Weights of a small image classifier: num experts 16.
Rows from block 3 of a small image classifier, named by matrix and row number. Rows with one number within an expert belong to one neuron, the router's apart. Each number is 128 + 24 x the weight over its row's rms, rounded and kept within 0 to 255. All counts start at 0. Numbers have three digits each.
Before each expert's rows are labels from the 100 images, of 14848, where the router gives the expert most weight on average: "responds to" is what is common among them; "patch colour" is the nearest of a few named colours to the mean colour under the peak. Only what is clearly more common there than usual is listed. The data: microscope photos of single blood and bone marrow cells. In brackets: how many of the 100, against the usual share in percent.
# router: router (model.blocks.3.mlp.router.weight, 16x256, trained with AdamW), inputs 128-191
# gate: expert gate (model.blocks.3.mlp.gate, 16x64x256), inputs 128-191
# up: expert up (model.blocks.3.mlp.up, 16x64x256), inputs 128-191
# down: expert down (model.blocks.3.mlp.down, 16x256x64, transposed), outputs 128-191

# expert 5
responds to: cell type: lymphocyte (38 vs 15.2)
patch colour: white (51 vs 22.6)
router.5:154125155173112157124143104103123118132068108153115120139142113154077088154120131132127096144145145140101097126107075129140105126151128110095160114108092129158126150091128145131154148159155152
gate.0:139154141153105093158120106141133116159111138116156142115122136122088114162123124120058120135155116155134131147168139128124129149104128136138132163145161119111131175120139179113141125110098124
up.0:132132155159153150141133120147150109125090156168126138157146114169107142111096133146094145131135141151143116139144144149172078094164099139108150082111170161102140205138095081086116129093126102
down.0:146088119153114108162117115126135123095133121113112113119137107144124157185128137086166113150153052187160140082135180146117166123156106125099151138094145126173106155110125156129135163118139141
gate.1:154124124163127106146099129121138101082158104131125136146071141178123129120105135121108139101139094104130116076180154123100171161157112114139134148103132150125098123172123089116116194102079105
up.1:169184100163134137114130146149120117125133110151078160158140128149101120093125156119138108141093164120105109121118140111122140158107092150123144167138157110162168149110140084114143121109126115
down.1:143106129129125116134137116103117112118128115116163123133127144135102134131182090163174112138139104104118075131145123167133058136103092166139094113100114100146130107171113157138120121132116156
gate.2:169150123118103136166069135113098137114109116117110191141131092093149098149137111140105117113139126147151153152088106111079111117144117102158159123123119134147095134135124118127153077131106131
up.2:156127100144092158108150146126123114097099148130078127137120143088149149151137128103117114148115101114136132118131129160138126118136098156108134103139095180131125136141152139126165194133169129
down.2:117138096172103126153096128142181103144111136122098119130116138123168110102125175164165156146110134157128120109124122141113114176150124154077106118137175136133132119117168133134132130130139159
gate.3:132098127120150117113136127140129144083115111120131133081154111115147112180097145084159113139134149080128100140174177124105167102152146108114172149152151143132145114136123169083146094112127129
up.3:127109099141142120107140141174088112158121145129125113082104153134137094142165139134095165131086117125091152082144134156119087133077106083133108156121134106172193143136155137101117145137098156
down.3:133135129120142166122142126145115104161130135094126117126100121168109142131120074134146104132181148130165105168130147113120118163164135116148150101151132157153108149118114122168139134109152161
gate.4:154135167131119100151089161125147122115117113136076097140148102134132099115171124111123135118141099099114126135120087156144107147105074150140162143120175131108140116129147128174065137168125186
up.4:108086147106160157096121173126117159120099145106148117162116142119134145170167099108147123150154107062114110109125122147109136141105112112129177105164085127161139098193114123147097110132147078
down.4:120119117160152074140111106143119141108134117090129109163119105098147155095119111116157105119128122111114112115125125098155142099168127106178147119123149121158113148109164119123136109115129114
gate.5:126116119150153102081139102155179135138155137110140141144126105112119097164142129182101136157112149109099117120126115127115131099123150098147127136170143098103107121132093157126178127132139128
up.5:076112123098094118148106138118096115168117105116148127129111093151100125125070140148157124087147077125126160136101086100113101153167119136114126140118138121148103115154101113132094145136123132
down.5:148118129167147117113108138147143126129112110154093119118103137125147136146109115144126088115099124140154149116172123103140114133100135130086137151124112125132120180156101102108094118117166135
gate.6:154106151078141127131175167133122116116163121107115115115146150140104086139160133129198119123122110128084158166102130087164085121095129127124118106177107160116087145132139112149100097144113140
up.6:106139147114152143096150168184123109136159129106108152129123154117102133114145143118149071089103169153155101160132153116164093121160095120137105170141134127149115078117114092139139121148120130
down.6:105091150143159166098122108152170149105108164135152122103139125142122164148092163159155152177148113160116091115105144153176178112097153131134125121137104164104144122114150104137151117089115093
gate.7:172156093129145139095085137149156132150097102104130127112126141149083161144115152150125108135138118116140107126134115116158104097063148126103123131120138166121127103107160160145138119129145153
up.7:145146136104151108146125165138106163130144106156123151172089159173112086166140149119104153148107127100115130145112150141130141122137103149149111155110132152095120112098119177141120107166120149
down.7:165114144125144083140075124126124101130127136128119135049110113121145139098134124094107152105133144132134131132133112125143150114098109139121165083106109118128159094090154146146061114140124086
gate.8:090114137090121126159120127163138153138079125137088151129117135169143146159160139191136113133099117179155151119126133102138106116108104123124096119115161129117128129134111127154127120146199121
up.8:123143121147118108133122166167109117153158104154075139075108094132124117116120148128157083107173085154086108159132122119115137119120191146167139128126133089139148135106150113157139108136127154
down.8:104138111160137155121102182168183130153143121165126130118135146113105150137108098150105165096137112122110153141136123147085149122084128173173112090122145115134121143112112144100158092138105072
gate.9:127149111103125115099126140103146078079138110129109165122179170199136147162130092134161123182168141134104113104096152151121139106099132136148089126128098123112174150110135130129134130099126118
up.9:122087128097076144097104149140136107169106083163141152153140107119092137121182138143112141119130158100141098099110109144144133146124119107090100089118118153112089142156150123172132141161168091
down.9:108143152118141093141130133144133141122113072110143110128134081120122100133164108132095144124126131152137138088146128116153132101160140136146149126126111123118132111121096195127125115099164135
gate.10:122131136139148148121109135087132104085122137116164128135160132114149122144127116102113107122124128110158097126138141135142123158095121083107110161113150157107180091113132190149120107139147148
up.10:126154143157133085170126149099101126125125061111130123099102170134134094102116094159155104118127147140135119107083122139121155111119094149095129156146140109141115174133106171137151157148135085
down.10:137161103133122167162155125151162086125139113107156138130125193137140128119168162162156129077121085114165125114061168121176082148118146121144127141126097136192128143117120133109159098145172091
gate.11:112102130171171122119135153102097124162124151141144156109120164148135168125158140113130134133105100197156133145130149118137140094115130142160063133125136135156149159139108087121104113106107102
up.11:141120146147113156086107165129109126118071115120146147083149130089114123141120117141143163133129125130117118131095134123140146142138102094160122157110161122100134091114067143130140142071136096
down.11:125158110137104135141128135166158104104105124121119099158094104138140106116136101131112115126143138128140108147065158160137073133168154120138118136099145085088137166109111152120113126142121117

# expert 6
responds to: cell type: artefact (33 vs 9.8)
patch colour: grey (59 vs 22.2)
router.6:096150133088145079116146095139170114122126141085115143140155179129097148104104126153125104107128164149138141148129165177091156117129127101161159185132124118137131104131091098150119091153163118
gate.0:118114104128143140164108044135162098142165103091103147144127128153128157124116099160128117137149152100129178119137117166141068149173101121126133125157125176089153125094127122129155091139127153
up.0:157158129140108097131144110138104093162125112148112160130141128116118152109149172127107097099132158154123133128098153076122085132130105110125108111099136114129132102174143148082108120163137154
down.0:121157092112103141106104131145130141142159108130132127147142167148174141116129148136122113144087091173118104134160140161154136142143114134140144153141133105119143164096098176125138126102140124
gate.1:108109120125177110077110128150117148116117125130151166151162075120091089086147167123102157082145169139134164185179159116110161084147101137129142162095111079137138132089167136136131094153114116
up.1:160108112165124149131134131121133112160173124143092103105120133136134138134140102093157103152127099098091114173146107137144100175170140112121125105125145153149123105092123114129143159127140117
down.1:108132130064111162131123122117085150140113123137131123121104077121147129130136134090146181115114141154107121103159125142111178114132108145142090148130133131129156104111115159149147093135131119
gate.2:079124105156159143128156143098094141163134141087169131099106131162132120162169082162115161113168090151150145139158127147147117154069135100149160138159094128098116168130158114154114102102120076
up.2:113138110145132141083126106097148157083116152106149181121125134129188135173163104098115149159128112108122121078139149127114107186131113116084143123114128112164141167123115117154133165127105149
down.2:138135170109124100148125099100102149132097099126123142118117147131102133131100129151145113117114153147122115170149115096115143157101149151132121132121154185172155146155122111106144183094090146
gate.3:117178134120093085166176137139138120105118144124107141152110134101145140156083146163133094152135151120108129121109132136135121109141131108161153072115134126158084139159168100139120117108132138
up.3:114144157130135074109124109116133139106145102123120141143147078113106180143104071136103139130120114171086135117118107104099157109123091145125140106139109086146135092118157159141102142140089150
down.3:157156134159139095145143122103087139109120096172082113142144123110101151139156110176133139130144148136128150139125137165113180147096108142143093117164139164101121176153082125093103121154128165
gate.4:126131147116169093159147163111114123128091145120104144130088141103130114100105120148119127102132141159148111116133106125097203133097125119111123121147152148128113141125156138069086141154111110
up.4:150159137073182150122114136129153160093154090101139112103097097137140094115113127132132141107109114138112106143147135085128157111106160131168117151185131112084147097121113112129140148143102128
down.4:057139155127150165101151113108165145108169119128129148120126101071090127123148160118107106136125170148107113098110107125139099152120108147166156132136107078140145146145107120111115098170161099
gate.5:143102135152100133121123080087123101135122149122125114080099104119143122138108140135070168149135138102159125115136133137146111159150084084090111158130138109063146123159152068145151147101135158
up.5:158160129128122089109126120111129113112145084111143153121155105122106104131117114137126115095160099095139084098148149107112119093116176161110165112126126145166120145143106129150112103101132131
down.5:135127113126100151130150199136152115129135146135120158115118093155128140142164171117113136133168153163114171130156148103105120104108120089118131101118063088083123135138150094120107113146100155
gate.6:126140129130098114104158129106137147170131111122115076113075123114128143152114113129113105116112120100102085135137145141151118098078099147115129128167100095151101131146128135127120171083149084
up.6:114153155116121144164098139109132106095104138118137155111137114113131107147111153088128179125138129101132110125160145088133179107108120118160152092117154145214143113094078098125127141110164144
down.6:131113153149154116160105106146148146147177141117128137134139157165130143130112139128147110135097146111126138112143104122172132122106102104149126137097127136104175129126130098142117144131115149
gate.7:142103126147116117130165115114137137131119173130127141107171117108115128142158166110118112158143139141115097136174142108092135115117144125115104101153113105106073167144115097126124129157156104
up.7:153097130132158095139144113118107124110118127075109152136136135127140091171125156136138141064093109124097144154193128141151141126129128133118146156144099121096132161121109147115121146142133151
down.7:130155112112159163103100133110164081157103140162135133139113127208149161129108140122141150155131160137144071101103142095089114150163154114094073124108144127126148136149141172143128128157118130
gate.8:121127121073156150149061140128154161107119148133109141121141115139123171154107097122122126129129152129097111097163112134164082149102148110119107129112058124123077129153073136159106095115180128
up.8:177099139172175170123138091139161114160154148152134124127156132146113113132100186152149073160128119098072124161114107153100138091101118085125092129123111103124144117139110126129096123123192154
down.8:115148101118116098119091136173100143146124141111155163120109154117086102116129161135129148151107095120151097115118113110131146168109086129135113104099158128136137102132171136116119116166132100
gate.9:129119124136112166111128147126147185171102151169128145106105132122151163097104116127127151106082092137125107124120089110152119150153157119116139126163140116120133095145140083095120133116153116
up.9:166107180066148123091142111161163126167121142125131110157145134122126187115144147112144165101098092173119170164117122141101154134130124084097117140106121160114093132128108161164132143149106145
down.9:124120151146121129135119140146135144130118155110128133163131080123094110138098117096148123119158182151152153148127155147089168103137159103110155156092123119113142151115107145092138153148121114
gate.10:142159157145125115087160122119087106095140098102110099153135146146141134135097129146106113154110184131145129102135106081129074110135103122143103098123101119149159105143116091136108150106153095
up.10:179121094127126174101120117117139146134076132087115158114142101133143124139148143115125126120149123131105113117111155137109111141134157123124120154133078098169156141085109111120153160083131110
down.10:151160052126123132131136125168174100140161126103096146117157147147045118113134100148131102116087142116140136116127112129135162120163109130125108116108111130125098114104110143121099061104111125
gate.11:153151112140118139152110158110086154130170102132138168110119131144151129121106095149149139135102118138093148160091138090129113137149113138086138129142117148094150117155156130140117175071142077
up.11:160133090104149180112101156108138098146122110116167089111173120082116121123153144116106170111126093119142143094122174100074146182108145125140110110143113185072119112145115119176132124100114119
down.11:176180108056157119143104168113119126133150163125152128126164175151144107145148129139136107117101099132120149148098116122140131145157125143132111129151148124161126119117154121162101153112162154

# expert 10
responds to: cell type: artefact (46 vs 9.8)
patch colour: purple (43 vs 20.7)
router.10:116131126100124155135116107103098151115186148109106122125124137079136101143116132107161172144127173174132134099157123082112138127151171105118128122110150141119158131171151154150110127114108115
gate.0:148125137111120123113101148132127134094089151134126186151143133118159093107128126117123142126163150137115143128148160163135135137128074173140065149103162134147120155122162148169132115152116129
up.0:114171130142129165081116097131151121109187157151140075142103152089102099143149105118150122113157091135131123092122100169188117105144112089194092131113112077098126180122124114143102141087140133
down.0:161154122138113136168100117129127160119109125120074156094067122129076102128106114106182145169159162124176166141103139072130095132113151079145118108142133167120132087156140126153153117113106163
gate.1:156145164133169138104113110117162118160147117117093121121138128119141100111127138059167138135110099161157141148115124114135109119106147159118148168136091144131134151116134130126119128144130161
up.1:121084089154147138101166121103131112133081120093096161092144125116178092108157152126091114177105127098132120091160135142149133156111160080122157118092078123121104139116108086169130141127129132
down.1:166137114168114145148141146116154108110145101124182115143126179131157118115132152145074131136177081152158138118145162145127108101100154133108117102127128155136126104139135124128126110100071094
gate.2:137173155112110135135145171138119186101165102119121099129113111136146122131167103145093125077130088163160111107126121111155123133125094186103145113132132131150139156105116160174157124103093139
up.2:162131126134113152141120158191130116205132115084134071104132132079164115094124172121126118133163125103116127140091166170151160116094142136164134106137132127142168128158117135118134138126140151
down.2:123113154115126053191075111131116114131149129131143089141134093118145155150128119131100144131141113133096133113095108149143143130174137130133123141153093117130104117086118120184109132135120092
gate.3:130106126132130085144107123123130151100120144096112158106144130085149130113121143107094140134168129115173118130136102151104152127085138086131096117125149165155114096142183126157115118154168141
up.3:080127166155180115174128159133134116153170143100127128128128164129103105113076120159065114118109148112092098116151073164146080081127130101177146115140141136135153113164143137133108100159141146
down.3:141139070150169153120126176126124119144131098137145139128095126151130073078157141122162163135128136121109123101140092168118109125129087097122120120140119170138139154111099132156080146107113149
gate.4:148104147172131148125110109130152123096142126112153093112127128193162106123111181144133124131119116173124109126132137125161099102130092142114110163107100150114136107152165126142134160115139155
up.4:129149086093141100085107111111082105164138084123132153162136097131145106134101130108125139102123096123143145106120116093113107130124147137167110127189119130158113145127171129159159089081125114
down.4:143130122103104136124180113129127111117160131128161109166111112181131116142106144125134122157143133136164173101154150150119094104138113141096119128195137139105127172157118164162142141115143108
gate.5:117151099151135114141088118125080144185140164089154114129120146133143109138120118122118091111111154144097178124132157149159098079093140147150144109094129100128106128175095137125125144118163154
up.5:096168113141156117127125162088125131159106131115096137166141107135115159124114102125159115135132199143138145135136108155145105138144113108102122137161146109117116123139168118139163096152120100
down.5:138143172116111114118126121115124137150139173133137140161135169098124121132116158095094130096151158202180126131156159131142135148130109124159155102142134128082146120117123151153151151163151147
gate.6:127131136133126109118109174094119119154131092135136148122102086101092126092135160146117120133095133115073118085153131148109194149129145118121133158069128125094122166108111104125087138165159117
up.6:171129122146120123137120130074089130119091136102101120141135109114141136135125158076125143146119114114101142148147083097105094133126153135096132128146112126160086161085138090149120138133147094
down.6:138125120127097097143132094143154140096134099128131145150136092160166073131112108139136179154140104139125118111102081108143107145092109105128088125128125137138134171125118130124130163093119105
gate.7:111150155128120101127147130111132107115160167127146123143146133117153113098131136137070156152081165154057150102137144184162095128119093149185099113145139079103099160129150140129167119130161140
up.7:135065119141142118137139085129099151064132137074127132150133122152111130127114133135132142108148168102102169177105120089154121161108163117075127155144130161138114130162099136133117078123115151
down.7:144139137111160117136109137096144118148121106151140123106152161102157136157151126145121122171155153151118112120160143164122108113093092126137149129129140130146102127075130096126123133103082109
gate.8:053145175082137131132100123117115154092118134156182118075149130132127163166142122152138121113106161142139101120102122124129116137111137142129122145138150124068137101116120094124109093078098145
up.8:122134146157088121168152148142140129125150123106096131135086155144138099130146136132155169115122151120150129125123115123140111134107167157106115148128160098121069135184140065106142146144142085
down.8:085146173157118153128139147164145092147132137125160137144130109124119118092130153143138139121155105108144120140098128094105100145146096132154149136095103131131128148164152150162137108095130148
gate.9:083131142117139122157140102113108167156126050139112113150122150147136105149087153118154144124129130146107181114098085154141118115117159151118106159159138121123089142126140120164115129108121119
up.9:129154130121111141133091128160126132127123091151169139075129124061142118151122137139158103140090124170143121146148128142161134123182097127143168113130145122148119094175166091165134122114059130
down.9:113093119058152097119133103091152172107186146110121137171115106127103119076110114139098125152125126104074123172107137146134139128109137180120194111147103155119109143131160135170106114097108106
gate.10:140156129086164156153101155135137148181107157137114140083137113131132086103104126107091091115137141140133175170113106122145132131144107138142131112140139130169134127132149143094145094145104109
up.10:119103184075172119126121120072139121094163106102135138151116086152116125106159120127117133147117162129167106156143153139145093127163091105157082103114130101082086160122128147099137150100092159
down.10:084092147141144132183132157147144145118130121130141158139089137108066122170090126083117177101077096185118109126098136156142120148143138166126092132129109127119122101109153133123122154155141154
gate.11:108105126140144129121099184165094119110123111168131118186129153134143137151139125128128126084159133117129194110150169140153125127172128134163155076110144051161133123107126131097097139102136132
up.11:103139070120110145111131114133066091168142100154161125112121121138095136113132123105096148119142144124141100154133146131152059126147119098169153157103098146160118113132150076142128104151123113
down.11:129097138126149104135174100191152158128161107168158157136109112131117097177151142084132123154118146102133136141143110118114148190166126126116180167086122127138154120134136093117150118174124126

# expert 9
responds to: smear: peripheral blood (100 vs 16.2); cell type: platelet (40 vs 1.1)
patch colour: pink (52 vs 23.4); white (47 vs 22.6)
router.9:136148106132131118086151138136103115173105105145120133102159161133148156092116122146141144115112137133127110135096116125114151148121155157111125144136121135070117120117088099104133120100144096
gate.0:127158139141140104123155129187121125153140156115111120089138102119128103094097164137117093123107156141142155103167135135168112151113157123166136085193127116130160150092154140134149128151153106
up.0:162176135112114105131114095130132134117094125129134160161122131106117129098155150123141133155077138138148089173160123119176130117159174158165133138135104158106139162146147156152181109134115087
down.0:131110125156113142083114146182157120175118122120123103142180118137128088128118124125126142136121163119095147166128173123168143140153171127119078134114153165146126095137170124166130107114109133
gate.1:125143143147146136104115196111151127107113120094109122176105116123137186151147117087140141120123144107125180175122126127160170173129124166176089073123134134134160120140086132155116102145110122
up.1:146096131133111112119126078130114144192101147152142140163097130112126109131153132115097177112148171184134157120134117116128132117130148103111110107127153153105154124168133135154150137097154138
down.1:149121149128157093130108148140113107095105142128164140120130125120154090172080129123123132132154168156117148096096146088135139098151176124123095132188128161133148146162164131134120098115127144
gate.2:072176126130133151182099119146096132129176132114126180146131153127136118132143118140127126149120132156138113181117149154084120127121112144122146105131135129161129128127126136135088129148073130
up.2:149148106124146095128108069109136092111127118206117174132135099147188109118119129121126122129132131159108166124111129068093117176119146090142144142115119143145150164120123088154105132090112114
down.2:133108079161081133135154129073091136107154103094106172136132148131109102126150102157129130130142110102089118089199132171123102142114107156122128155129108155083150158143110093145155163135145105
gate.3:094154109174147124111109100155134125098120065170143114125172107161087166113116123128144112188145152087123124137112162111115140121179154096116162130103096131170119116137168148148117105092145159
up.3:128094112102085120081140108097120118151072076144130139133128135085096122149127139143112106150130123109173174156141163136115090135109120072091118127116104149096116121133164113146157123123099122
down.3:098149108140151165143123146127105098131134109108107103121146156120150144088134122137110142115116173132146126154116150175071143057130088114094124127133130214134124150163146095142110146129176106
gate.4:102118082165119082138185134108166166159096118148062118146151139119110111122106109172125116128105091166140153130125158161147125117137125130087134130089167141152099110128114097106104133133119163
up.4:144138167126137117133156160136108120132099133117154128096122113118091113154124085165104134118104154150136132128089109137138132072149096147135121108136109124161150128162162113150119060141143160
down.4:161146127120129102147121143142107127142096116084157128139102176099104158147156132090172133130142134103136097135088147084138155115100116165156196139158104135104117145118111140115133117118146091
gate.5:112141161120155128137092109132134123154118103074175122100132135131115099114141174098142109122123125158121121098139159099110109152115167082106124157074158069072087123110158105115112081122133137
up.5:133131104137148134099100115123154134120104166125106111135138158105129117147106107164183133093152125154119116140147153120144162083145083146149136096131145157146164157094121147114129127062154141
down.5:110129128126131108121099131160104094127130186144157127119150116140161118073142093142108091136109143126122120171114102138165081149115164121139157088156110151117131113095129106140121159122156114
gate.6:176100110123116120144113141150118169094122142160140127136137123140144160134147117073151103114123145151091112169089098124151121122112133152158114106122127192128121153127112129151107153162120159
up.6:105147164135144165083159147114117088106138073162140135144070179096128122135108123132119153114142133153150150160104159129159163102134143142106131104143145122082118155134134108102096070155138132
down.6:150116124168094104147126122171120134103163136115170143170101166076154134095075138115116121119110134133124096139130188123135125151107100156176116143112094170132124103140157116053165113167115124
gate.7:169056136144164138169131129158132121127140136147114102119105075078177151098106136115160093146105096113181138133102136157124077129110124165104151140125132137132125131145096118161109098139139117
up.7:123109125135153173146124131117105151123132113095122127119125113166098085091121086143114125147151128122125113127158099154156148119112173142104063130116173149140114128130173126105140120127134120
down.7:101160154131185137132187176133119133125079143123090142144079150151115124141131124137182112106123114100144138167110137139126078118115122139134133083116140127148098108152142129088087122115108145
gate.8:115160136121179135113131120123065131105091138122084087122141149158149158130145130156119140135114149126143168143175132094146088112161095134140095093101159146131147157114116109145137126111123116
up.8:121148140077133155149164082123136209126118129107158132144138124101121150123169099136126144087134143092135135129126117101154135115089127076101138106147121108143065137099138131160154121136146127
down.8:091094145133155129128124149145105118126149142119167127159172165120157121126169127113131180134087134125168154133135161109124113125124099145112152132131127122107116089136087172130118150135101134
gate.9:113175111090114139112108158119137171085122146155140131129113132123160145107156112139111122129111096161125122158124158159096149134142059088097167127120113151116134162129090211081136134161107129
up.9:129148126105146140159131106113131104118129115144144107146165127142152196088122156077136180151115097138097108140113171130100111108128180130139148142145121107127163146146095168112141143095097143
down.9:092071133133115114145145111111137139166163145161114111094121137135135122137133137157121129173114109164128142136143091169147160162168108149133151097135114121119132162130129093095102154125112163
gate.10:116117101146116115146119123155135081112152110168137109082154113099180104138135130127108166145125145080148081115143133129135120120158157136141102164121143107144132161097112148176142138121138124
up.10:132133129120138166105154143139148156165163145139123089143094166148121130140111116160105100116125152139154144148100151144139121121135115095143144079094130138152139086117099128104147125134128138
down.10:110150101088123125116165151140148126139137095155133137120143118096109114103102128146071170141146151120117109110125126112124125113125136178147150124113110096117143158105098091099168103088120138
gate.11:115117100189134139147182124158110112129134148135100148116117116123137126110143116132165143116105143159160150115108127114081123152130138179088159106118117109132101120124140104089094110103161095
up.11:098103114148123112109079130139154157138122080130116140092110126118122106185090103104085145146132139098110143171146148141089139185110104137125163158112128113124129109112150145166122107159111093
down.11:126114152171126180107133087115116115175140148164137107114148080134121121069129115146144143166130152144105100080094139098150098127129125115151155130084103106162070127114098154142099157112153126

# expert 8
responds to: smear: peripheral blood (83 vs 16.2); cell type: segmented neutrophil (43 vs 20)
patch colour: white (50 vs 22.6)
router.8:115089093124116113102111170110119137137089125151179091114120110142104164111142100140160100126166112121116109106125161139122151126090096087130142115117092116167130086155141132133142116166142151
gate.0:137133147098089152166107105134153181085129149141156143114126073122166119119109146101131111102121125145150137172147137119177179140141160091139132090123116147111142138142122132162115104124126096
up.0:115095154159142147121121132094185158082141155135132118081153115137126118132140114107136117130142134114153107136151146159096131125096079115154119183129179160092105130070161127090136135152140094
down.0:173107132143109135158130117144130171126129136167111126152098128086095129114129140165127150137164081117116107090116122136142156156158115113108120121109167135140115153117111129090121125085158158
gate.1:170112133149095136124128095135145102124147110111126134151140165098171125123152119131111151103129156150146131111137151089152114111136142141172080099138123128154143137140128104115155160125134134
up.1:053154150126135075156147139145149145130098094111132096097142142137190116151154126147124131103176147124149140177109143159188138128136122126141094117161137144123134121087142144143124111107129115
down.1:096149099131109089125147118151075100103132119136157115167126146134135112128096122123152099142129152090131117101153160143140111137148168105138092106085158127111108118138076125157124126114131106
gate.2:140116145150185141137151139160124137114115056144116118134110127100127144087150093159110124128141092178153156089109118177191123168145098132161094144143135120135164180142126171075140121156145100
up.2:142091128129125073138141110090125103141163162142115167157132162120121137088136134149122172154152115109136133157127134111067161145112119103136137112131106120096158117086131146102135111119151137
down.2:146111122134102135099122147158090102124153181156134164166143109119161121126128174126152111125104128133113184065135147141135121101133116134147109141114119110110137090134119116107096141122165098
gate.3:144166125147130114141124145162077136132112121114142112154134054105102138103127116089125115110130158124135141114133109080111116169156130114118135087108141178111136147133157108122152118125099110
up.3:085166106139124115133145129111124100117091136159154109122112128118127122127151177152079119133142093151149110134138135138082168124116145127132111159088114158135144137121140130165109177158090119
down.3:109083124121134139142139166152114142133147092176149149139154153121102096177122129115115111110134115147129125109098156152090158133101123100114143138103078143174119143103120145117180131123109110
gate.4:091107128164152083149148106164116158134117143134105154116130117131105096132090117149126153184150164153108107103142154076145134132170113089159149111123137086118099128132139080114120134119109116
up.4:107144140136138189103118149114134153137162147108136100178146187122094107138152090147089115095144151098125096149115120079134129109124150099122117112109105144137074125144098178106142125111123153
down.4:119082105134117147158169122112132161131133151123123122161109075100137131121127149156118082141153151082139112095112123110110129168140124123171125131130164116118111137148129136113116111130088114
gate.5:106126129127131150126119127118140132163153117104114148124102098168102162150140108128154109149109081156151129140074130122130148137120121152092138143150175090135137127107111152133139148094128104
up.5:131157145141102121133133179138148094105149155132115105118143100185136151109130177186147100173108119132079106137155101132138118136121155186153170109146130124134105123126144137144085114119121120
down.5:107117110166124151098152167113156148119162129095140138139149136099137128131140122118109148152109092101167128127103132136164113134121110087122125134099187164129110157155159143147097138140126099
gate.6:147132140086134148183097163138122137168119143110098138121162095138168134154129107122138126108106121095113114154167166107154086109126161155164151094095106176151157157121147178103089096113101148
up.6:150116130139177086103140083130140153144154095169126114126152142131129155134163160091139142087122113141118145142119135140090130145114152129120109149098135072146093103072119152148150064113115104
down.6:133111098125124148108156150141150155121145121138136134194129142142104140179084155117159130140155128120135121123139118141111166125115135137157127133103129128164105106160121140089137149146110083
gate.7:137150139066168134111120130090110111133150121144143093120124122119154137148071155146129136098123143136081103109132128124104142132105123149126111139194144139131118135143134135186125105164108139
up.7:148110080127147128132118101128143143126143120117149147104082110116076152125143102137143103083132146149148120092120153163141175131123070118094159160145121129181129119133091123081128147147102147
down.7:149119139151087124117120150104142089184143171142123115113123098148119118125117116114160085134168135159150106113151143152111104137096143102126133070133140142100090137173079136135113143148102136
gate.8:131125104134095136146090180171136121161097152125107119132114144133143136134106161106107138151156136106117131169118169109160134129086142081117107114128126159131141127109124140102101103158108082
up.8:098121125125164158098175159147128160118152110097111123103162136120116126106144112094114154132151082082154134116136134122131169131133113109144145105138118131127104163100127076135151184102137060
down.8:147130153129111142089178118185100158121126079129088118130117127162104123147142139124137107157107089135084106149150128170118114127106155130160109095142108120173110133140150125150126145132160139
gate.9:121135149120112119164101159108160121157134143140138161121131124120110168156108097138184111103164126090116166131132161145117112113118120115140140118174112128128124125115120134188119115146102087
up.9:101119137167082115146095121128093122155111140138132168157104124133085117141124187109164155132118125129078107173111133107178096138111131159086121142128186125154164116108119121143130124139126137
down.9:134105184123130079167121126134110157127132137106119151106162163178105114159086101162132149143070135151105173158119111110115114098095088129124129140161133166107106119144099121156118128159108101
gate.10:115120145095152115133146123165112072139124125136123092172110142127090128131149137129146080129085120110104124104155162118093100144109104105145137119110167160126116076107153117111143157127148137
up.10:122171124108151128141137118165138172109137188094090126123129093090121143114144189086112107151110127095151083099171117091108123097094114155128147099136118140156143078147103142149099143123118114
down.10:133130120083147131122115106169112135112137118125087114155125114109115145110135150126157143151140118135138163136192122128127111157110095142106134147148131117155142116155144113158107183127121107
gate.11:142146129139115144144128139099132121163105145124092080106115131128172111100156111126139125148115124090130139180106126162137102119106098170159121118159143118151140137156149113129124082124122169
up.11:092081109103141160176137104119168114114101116145104109125181122162103179163120110111117128171159149083147128146124127158109159123173161127174128132093165139114138104123134088126090099168096102
down.11:125137133154132138115151115201088144146072077161138117153132129150127144130132119120140120139141137097074118132060151144125174143187119140123097165103115098114149151116108199100121123161138091